A small masked image model, trained from scratch.
Model: 1.83M parameters, 64-pixel images, norm batchnorm, activation silu, widths [64, 96, 144].
Training: 16600 steps, batches of 128.
Rows from block 2 of a small masked image model, named by matrix and row number. Rows with one number belong to one channel. Each number is 200 + 20 x the weight over its row's rms, rounded and kept within 0 to 999. All counts start at 0. After the name is the row's rms in percent of the matrix's.
Before each channel's rows are labels from the 100 images, of 14976, where the channel reaches its highest value: "patch colour" is the nearest of a few named colours to the mean colour under the peak; "responds to" is what is common among them. Only what is clearly more common there than usual is listed. The data: photos of plants, animals and fungi (iNaturalist).
# convs0: first 3x3 conv (model.blocks.2.convs.0.weight, 64x64x3x3, each kernel summed), inputs 0-63
# convs1: second 3x3 conv (model.blocks.2.convs.1.weight, 64x64x3x3, transposed, each kernel summed), outputs 0-63

patch colour: grey
responds to: order Passeriformes
convs0.28,084,196,192,216,228,192,205,198,214,200,226,178,196,200,221,213,203,187,218,164,206,183,208,216,215,148,226,201,200,209,185,208,204,180,199,231,166,226,246,209,175,219,207,218,230,193,188,174,209,182,167,203,215,147,211,185,193,213,220,200,182,214,194,167,219
convs1.28,110,188,244,156,190,228,199,235,203,195,181,226,198,203,188,235,198,217,175,206,186,163,186,202,209,238,164,212,203,195,217,208,195,200,143,196,188,179,173,216,218,170,222,183,201,198,184,216,199,204,198,188,198,217,209,200,226,191,215,191,227,204,170,206,184

patch colour: grey
responds to: order Passeriformes
convs0.39,089,196,221,163,200,193,196,223,178,156,204,193,200,197,224,199,204,208,192,168,209,193,215,219,225,188,206,188,167,182,184,177,189,203,193,199,161,153,190,198,148,185,201,207,235,182,209,191,180,195,216,176,219,178,226,209,203,199,242,194,210,187,220,167,208
convs1.39,106,185,191,155,222,189,192,212,212,207,150,193,229,203,206,206,217,161,189,196,202,215,203,211,161,214,255,205,200,178,173,190,190,193,180,212,223,183,221,207,182,206,235,230,172,198,174,190,233,208,182,205,184,199,189,198,198,208,191,222,230,193,171,201,202

patch colour: pink
responds to: order Passeriformes
convs0.35,080,201,155,178,207,213,162,214,184,204,226,200,199,222,184,187,194,235,181,168,212,203,231,197,188,161,190,179,166,218,196,205,183,179,173,215,207,201,238,196,171,243,214,214,185,182,214,214,216,225,214,226,199,179,211,171,210,196,227,205,188,209,210,181,198
convs1.35,081,175,207,174,228,157,192,191,216,167,214,190,197,209,197,195,181,197,201,204,182,208,145,205,193,237,230,217,209,193,177,211,181,204,236,175,187,193,217,211,241,149,214,222,215,197,187,179,154,190,201,194,201,212,198,208,205,175,219,206,204,195,189,183,195

patch colour: white
responds to: order Passeriformes
convs0.2,084,185,211,208,213,232,208,181,240,207,223,183,211,212,179,201,227,187,220,158,218,180,187,213,239,167,184,183,240,196,192,203,206,180,203,221,183,191,179,205,200,228,174,188,219,178,205,174,182,230,198,194,202,210,190,187,189,253,219,170,191,215,193,202,222
convs1.2,087,211,171,182,209,196,181,184,195,212,160,191,217,226,199,224,185,210,203,235,210,139,176,198,178,213,203,223,181,187,199,189,171,199,177,197,209,216,220,214,173,194,219,177,183,192,202,201,193,177,165,217,185,191,213,219,221,194,200,229,233,243,220,186,218

patch colour: white
responds to: order Passeriformes
convs0.19,099,175,184,165,149,208,196,210,188,167,202,198,185,191,216,234,197,173,191,188,185,203,187,173,219,208,187,228,197,195,202,198,162,192,178,198,197,179,166,172,170,195,174,158,220,207,196,210,189,215,189,178,184,214,209,224,160,200,183,211,198,169,174,187,201
convs1.19,093,210,199,176,188,214,216,201,172,178,187,201,215,189,155,171,193,219,170,196,186,181,154,194,183,234,176,196,195,208,233,183,188,205,215,162,209,189,137,228,189,187,199,175,194,189,204,192,207,194,176,184,190,190,201,246,194,212,185,199,201,214,194,190,216

patch colour: brown; black
responds to: order Passeriformes
convs0.5,076,202,202,200,193,204,209,196,188,152,207,218,167,188,195,226,213,163,203,205,164,177,210,190,189,184,208,208,171,194,184,223,184,205,210,202,162,160,158,187,168,230,194,203,208,221,248,179,203,201,193,225,177,176,190,202,201,181,222,214,181,192,230,191,205
convs1.5,094,214,199,184,189,227,196,244,189,221,178,221,201,208,210,221,179,195,192,204,204,212,214,217,205,196,247,203,211,185,216,195,198,192,219,201,205,125,195,192,195,225,200,210,195,211,184,216,231,229,175,146,184,219,218,198,212,193,214,207,211,223,211,199,233

patch colour: brown
responds to: order Passeriformes
convs0.18,093,230,185,196,173,219,202,203,195,169,226,209,184,179,208,190,207,170,206,179,180,219,230,215,216,183,210,193,222,202,169,186,192,200,211,200,161,175,208,197,211,180,202,201,204,203,223,205,211,210,165,210,210,142,204,189,174,150,216,198,168,166,223,192,216
convs1.18,099,229,246,212,210,218,196,224,193,201,130,241,206,210,179,209,155,191,198,171,197,198,176,201,179,188,196,227,206,204,194,201,211,204,203,207,188,212,196,205,206,197,189,185,216,221,191,200,216,222,171,210,231,199,193,190,186,215,190,184,243,209,191,201,245