Rows from block 4 of a small masked image model, named by matrix and row number. Rows with one number belong to one channel. Each number is 50 + 12 x the weight over its row's rms, rounded and kept within 0 to 99. All counts start at 0.
After each channel's rows are labels from the 100 images, of 14976, where the channel reaches its highest value: "place" is the part of the image that holds the peak; "top examples" is what is common among them. Only what is clearly more common there than usual is listed. The data: photos of plants, animals and fungi (iNaturalist).
# convs0: first 3x3 conv (model.blocks.4.convs.0.weight, 96x96x3x3, each kernel summed), inputs 0-95
# convs1: second 3x3 conv (model.blocks.4.convs.1.weight, 96x96x3x3, transposed, each kernel summed), outputs 0-95

convs0.73:48 45 54 19 36 50 62 40 35 64 28 46 48 27 42 62 56 65 39 42 56 40 28 53 46 43 51 42 47 50 63 30 45 47 41 41 43 47 51 62 30 69 72 51 35 47 48 67 37 60 57 51 43 63 50 24 52 45 45 35 54 54 12 45 70 64 30 42 36 40 31 58 34 44 49 74 48 46 67 48 48 50 44 43 52 51 39 53 45 50 44 33 59 43 47 46
convs1.73:64 52 57 51 71 53 69 53 67 41 78 57 48 58 56 59 41 41 48 41 41 43 66 55 35 54 46 48 37 40 68 22 49 49 40 44 62 49 53 45 53 49 55 69 62 55 39 52 70 63 40 47 46 22 48 49 49 73 41 66 64 42 75 38 39 38 52 30 44 63 55 47 37 48 45 33 36 77 33 51 49 52 43 55 73 34 42 43 59 69 48 72 55 44 44 41
place: middle right; bottom right
top examples: order Passeriformes

convs0.76:42 50 52 46 49 64 35 51 18 49 47 63 43 60 30 39 48 39 49 52 62 28 33 38 39 24 43 48 49 73 58 39 57 60 37 45 44 45 55 38 47 43 46 33 30 61 48 43 45 77 44 33 59 56 46 55 41 55 36 44 45 58 51 42 39 30 45 58 36 58 33 63 62 45 42 32 40 53 34 69 39 70 37 60 61 45 15 44 51 47 54 66 37 46 51 35
convs1.76:50 38 65 54 56 52 39 43 35 63 59 49 63 67 17 54 28 43 53 53 53 43 50 53 37 44 47 61 65 47 38 67 55 32 63 56 52 58 36 45 38 43 42 61 35 37 45 54 33 29 57 54 59 45 42 60 62 22 47 67 44 60 62 52 43 50 58 43 66 36 49 75 62 51 41 64 48 45 62 47 47 61 05 54 41 48 42 36 40 46 45 60 61 72 44 50
place: bottom centre; bottom right
top examples: order Passeriformes

convs0.67:67 57 56 62 50 53 36 67 33 43 43 73 47 50 31 62 45 64 62 42 54 42 43 47 35 50 32 46 47 53 74 45 68 16 61 49 50 63 64 57 46 35 51 45 48 36 47 46 44 53 52 33 36 67 36 31 52 53 62 45 53 49 46 37 10 70 47 49 43 62 29 48 44 41 45 52 15 61 59 40 63 61 47 54 46 52 59 46 51 45 56 55 43 65 37 43
convs1.67:65 69 56 30 65 56 44 50 40 48 34 67 28 44 61 48 30 68 34 59 55 54 34 44 31 41 51 44 55 77 82 46 53 39 57 56 60 37 59 68 37 44 54 36 55 39 49 59 32 60 52 36 46 67 48 34 66 42 43 60 39 40 56 44 41 64 37 27 43 45 38 49 49 45 55 51 36 52 68 29 53 56 65 42 48 38 55 58 59 52 67 50 42 29 40 66
place: bottom left
top examples: phylum Chordata; class Aves; order Passeriformes

convs0.35:68 58 55 50 68 41 40 56 59 43 50 69 50 65 44 48 59 41 40 64 25 53 30 39 38 50 40 42 56 65 47 41 57 33 45 47 39 83 33 41 59 35 38 57 39 55 36 59 52 47 51 37 33 55 55 82 41 55 48 60 35 39 37 30 34 56 62 43 64 38 61 26 44 35 55 45 18 53 32 50 33 57 58 39 42 44 50 64 43 51 47 64 42 51 42 44
convs1.35:58 39 38 65 55 59 56 47 40 56 47 56 63 44 50 47 55 56 50 54 53 83 47 50 30 38 47 46 51 53 43 27 49 46 37 56 38 60 53 28 49 53 59 65 22 77 44 35 43 45 55 59 76 39 33 89 51 72 48 60 41 56 58 51 50 46 40 37 70 24 18 49 58 45 43 45 62 39 39 53 46 56 52 48 42 51 48 43 50 52 52 64 48 48 62 33
place: top left
top examples: order Passeriformes

convs0.2:56 44 43 42 57 51 55 54 69 48 42 72 44 60 55 48 29 71 44 52 42 50 49 46 71 59 54 46 46 63 55 64 53 50 53 58 47 51 56 52 45 45 44 24 61 21 44 45 48 46 34 21 34 55 66 00 48 49 44 44 52 42 56 55 42 66 46 47 54 51 49 55 53 45 69 55 26 46 36 48 44 59 55 42 46 50 52 27 58 56 55 55 54 27 39 61
convs1.2:27 53 36 55 51 55 45 34 78 58 60 35 42 34 38 50 71 51 59 56 32 62 46 29 56 67 68 48 51 35 55 55 56 54 46 49 54 60 51 66 61 53 42 64 47 63 42 54 44 49 60 43 64 55 44 59 68 53 41 54 25 44 65 70 65 44 52 59 50 63 40 29 40 28 44 51 61 44 61 62 91 39 59 54 47 57 64 66 41 54 42 42 36 34 63 55
place: top right
top examples: order Passeriformes

convs0.52:49 50 37 45 44 39 45 41 58 57 34 52 49 51 47 47 69 67 49 30 60 37 47 46 55 41 59 48 50 26 38 99 46 36 43 49 57 51 43 56 40 53 48 45 58 55 39 50 47 77 48 52 63 24 29 61 50 40 43 51 50 41 49 29 34 71 31 46 56 45 50 47 37 37 57 53 37 31 46 46 41 49 40 61 30 41 29 57 43 45 53 70 51 42 60 29
convs1.52:52 45 58 59 42 27 50 55 56 59 60 50 52 27 44 56 62 97 65 64 50 59 45 45 44 58 41 63 48 50 52 55 66 52 48 46 47 70 44 41 49 53 57 38 44 73 44 45 49 62 55 49 49 58 64 53 49 45 18 30 53 51 34 50 48 67 82 56 47 52 51 34 35 44 44 55 65 27 49 39 46 20 49 68 49 47 58 58 35 67 67 36 46 43 51 48
place: top right
top examples: order Lepidoptera