{"model": "masked image model", "dataset": "photos of plants, animals and fungi (iNaturalist)", "train_examples": 155796, "image_size": 64, "crop_scale_min": 1, "horizontal_flip": true, "translate": 0.06, "method": "simmim", "mask_ratio": 0.5, "loss": "l1", "arch": "resnet", "norm": "batchnorm", "hidden_act": "silu", "channel_attention": "se", "depths": [3, 3, 3], "kernel_size": 3, "stem": "single", "avg_pool_shortcut": true, "widths": [64, 96, 144], "init": "torch_default", "residual_init": "scaled_by_depth", "optimizer": "normuon", "muon_scale": "original", "learning_rate": 0.022, "momentum": 0.95, "nesterov": false, "orthogonalizer": "polar_express", "adamw_lr_other_params": 0.0019, "max_grad_norm": 0.5, "max_steps": 16600, "batch_size": 128, "epochs": 13.6, "lr_schedule": "cosine", "final_lr_fraction": 0.1, "warmup_steps": 330, "weight_decay": 0.004, "adamw_weight_decay_other_params": 0}
Rows from block 3, named by matrix and row number. Rows with one number belong to one channel. Each number is 128 + 32 x the weight over the matrix's rms, rounded and kept within 0 to 255. All counts start at 0.
# convs0: first 3x3 conv, stride 2 (model.blocks.3.convs.0.weight, 96x64x3x3), inputs 55-63, a 3x3 kernel for each
# convs1: second 3x3 conv (model.blocks.3.convs.1.weight, 96x96x3x3, transposed), outputs 50-59, a 3x3 kernel for each
convs0.67 [132 142 118 159 150  98 101 108  82 157 188 127  87 151 116  96 117  73 149 105  78  90 183  90 132 205  80 113 134 125  86 129  99  81 177 118 122 135  84 139 186 125 156 174 124 156 148 114 109 131 148  89 175 149 136  59 155 109   1 186  96  36 142 169 128  63 179 125   0 170 151  29 134 145 135  92 133 106  89 170  99]
convs0.68 [171 133 148 115 108 144 113  98 138 116  97 120 199 145  94 170 130 130 152 125  94 144 213 111 124 171 147  75 102 173 144 143 114 139 169 123  96  92 128 146 114 130 123 104 126 112 124 157 140 154 124 136 117  96 166 132 154 120 142 133 132 144 112 128 142 125 135  90 128 138 111 106 110 123 146 155  86 151 143 138 116]
convs0.69 [128 149 153 163 167  86 145 113  78 130 146 161 140 255 112  95 162 111 124  97 149 127 195  89 112 114  77 104 137 134 157  95  94  72  83 143 156 173 157 147 143 130  88 119 117 139 129 126 148 171 167 135 183 163 166 128 151 132  52 160 101  69  97 156 111 124 143 121  77 129 126 118 164 111 112 109  75  61 112 113 133]
convs0.70 [150 116 107 122 186   0 131 173 147 131 112 134 135  41 160 145  93 158 158  96  94 160 200  82 128 110  95  96  74 109  62  94 130 123 180 149 166 137 129 132 144 112 106 114  83 136  92 159 168 213  94 169 157 134 105  98 178 130 142 115 138 169 175 125 109  74 126 133  56 124 116 100  79  83  78 107 118 153 142  91 109]
convs0.71 [146 184 223 182 175 150 124 177 144 115 124 124 104  97 127 125 140 156 132 105 139 162 141 132 159 192 162  71  73  47 103  47  53 111  86 101 140 143 137 120  89  84 153 130 134 121 105 167 154 140 124  85 149 117 148 106 162 125 109 139 148 152  80 111 132  70  98  87 125 127 166 171 136 108 112 168  70  66 176 117 113]
convs0.72 [137  71  84  65 183 140  38 132 120  82  87 133 137 116 146 115 119 118 131 140 106 255  99 134 107 148  96 139 149 129 165  70 131 133 123  83 101 115 115 140 131 119 140 131 119 141 117 175 163 119 159 130 172 146 103 186 131  32  90 149 240 200 129 119 124 137  94  79 129 114 152 122 138 166 110  76 174  93  67  90 103]
convs0.73 [167 149 118 163 195  63 154 148  78 123 136 158 164  82 170  69 129 113 100  92 194 134 100 145 127 104  98 137 105 113 119 125 179 105 125 150 134 103  98 116 123  70 148 156 114 129  88 106 115 152 119 159 165  73 113 127 160 140  75 168 118 108 101 107  78 100 143 120 139 121 131 110 140 106 152 126 128 100 112 117 106]
convs1.67 [153 164  94 105 100 100 109  76 124 121 180 172 155 173 100 131 142 173 116 119 109  98 210 144 129 136 107 163 132 117 139 147  69 119 102  94 141  93 108  88 166 152 129 126 107  99 106 151 128 112 148 119 122 143 137 132 144 114 108  68 110 113 133 113  93 133 117  67 131 110 114 130 150 137 151 170 133 154 136 108 137  88  73 119  49  34 193  83  66 160]
convs1.68 [126 132 138 128 107 137 110 104 121 153 146 141 166 106  85 128 131 106 135 115 136  92  63 129 125  90  84 130 115 114 119 119 138 118 145 130 126 148  94 134  72 109 130 159 120 125 136 141 140 161 122 135 142  41 150 123 137 138 201 118 139 119 168 130 146 137 126 125 138 134  38 112 120 134 109 131 117 139 140 102 162 126 131 124 124 180 136 137 121 155]
convs1.69 [122 119  97 119 155 115 106 108  99 102 172 101 106 125 204  92 125  77  99 149 131 109 255  65 134 137 131 132 152 132  91  53 196 112 110 170 133 150 132 156 168 102 142 163 117 132 133 148  98  94 123 111 120  86 123  66  94 141  81 165 132 109 131 132 121 130 132 203 239 131  88 107 121 167 155  85  60 196 105 109  87 126 206  91  67  45 120 109  99  98]
convs1.70 [117  93 109 108 192 135 111 121 116 119  84 107  94 167  97 108 152 173 124 115 122 118  56 127 107 190 114 131 144 128 137 130  56 139 107 116 119 136 103 150 210 174 115 172 116 109 105 110 128 101 151 117 128  92 111 121 127 108 181 133 126  86 113 138 116 149 128 113 124 147 255 162 110 131 140 149  44 144 141  74  88 128 119 131 147 255 162 119 116 147]
convs1.71 [132  98  93 112 127 120  99 121 125 112 114  50 118 124  50  93 160 114 125 121 134 121 117  98 110 106 103 143 108 100 112 117 113 149 144 128 126 114 121 138 228  67 126 136  74 104 156 159  80  93 136  99  96 121 120 137 154 117 104 167 114 122 119 141 131 130 156  95 178 134 102 126 141 126 135 163 156 178 183 149 159 132 154 103 144 189 124  52 146 102]
convs1.72 [130 129 115 124 108 167 142 117 133 118 152 114 108 166  85 155 137 152 121 129 128  88  90  49 112 132 172 135 109 110 120  84  68 131 128 156 128 138 124 114 110 108 108  88 125 103 120 131  60  71 147 129  88 236 118 124 129 154 151  33 115 108  94 129 103 121 127  65  90 141 172 197 132 166 137 129  98 142 140 121 121 141 125 145 161 108 161 152 171 115]
convs1.73 [ 95 122 154 158 241  86 131 151 126  95 101 106  87 175  76 127 145  65 132 155 135 163 147 135 129 181 136 117 141 159 116 133  98 133 131 114 147 121 109 126 161 137 130 142 144 104 102 125 124  96 128 117 255  77 129 127 119 142 152 143 104 150 189 129 127 131 106 130 130 136 255  79 129 124 124 122 129  68 146  73  81 113 109 117 118 250 121 160 110 144]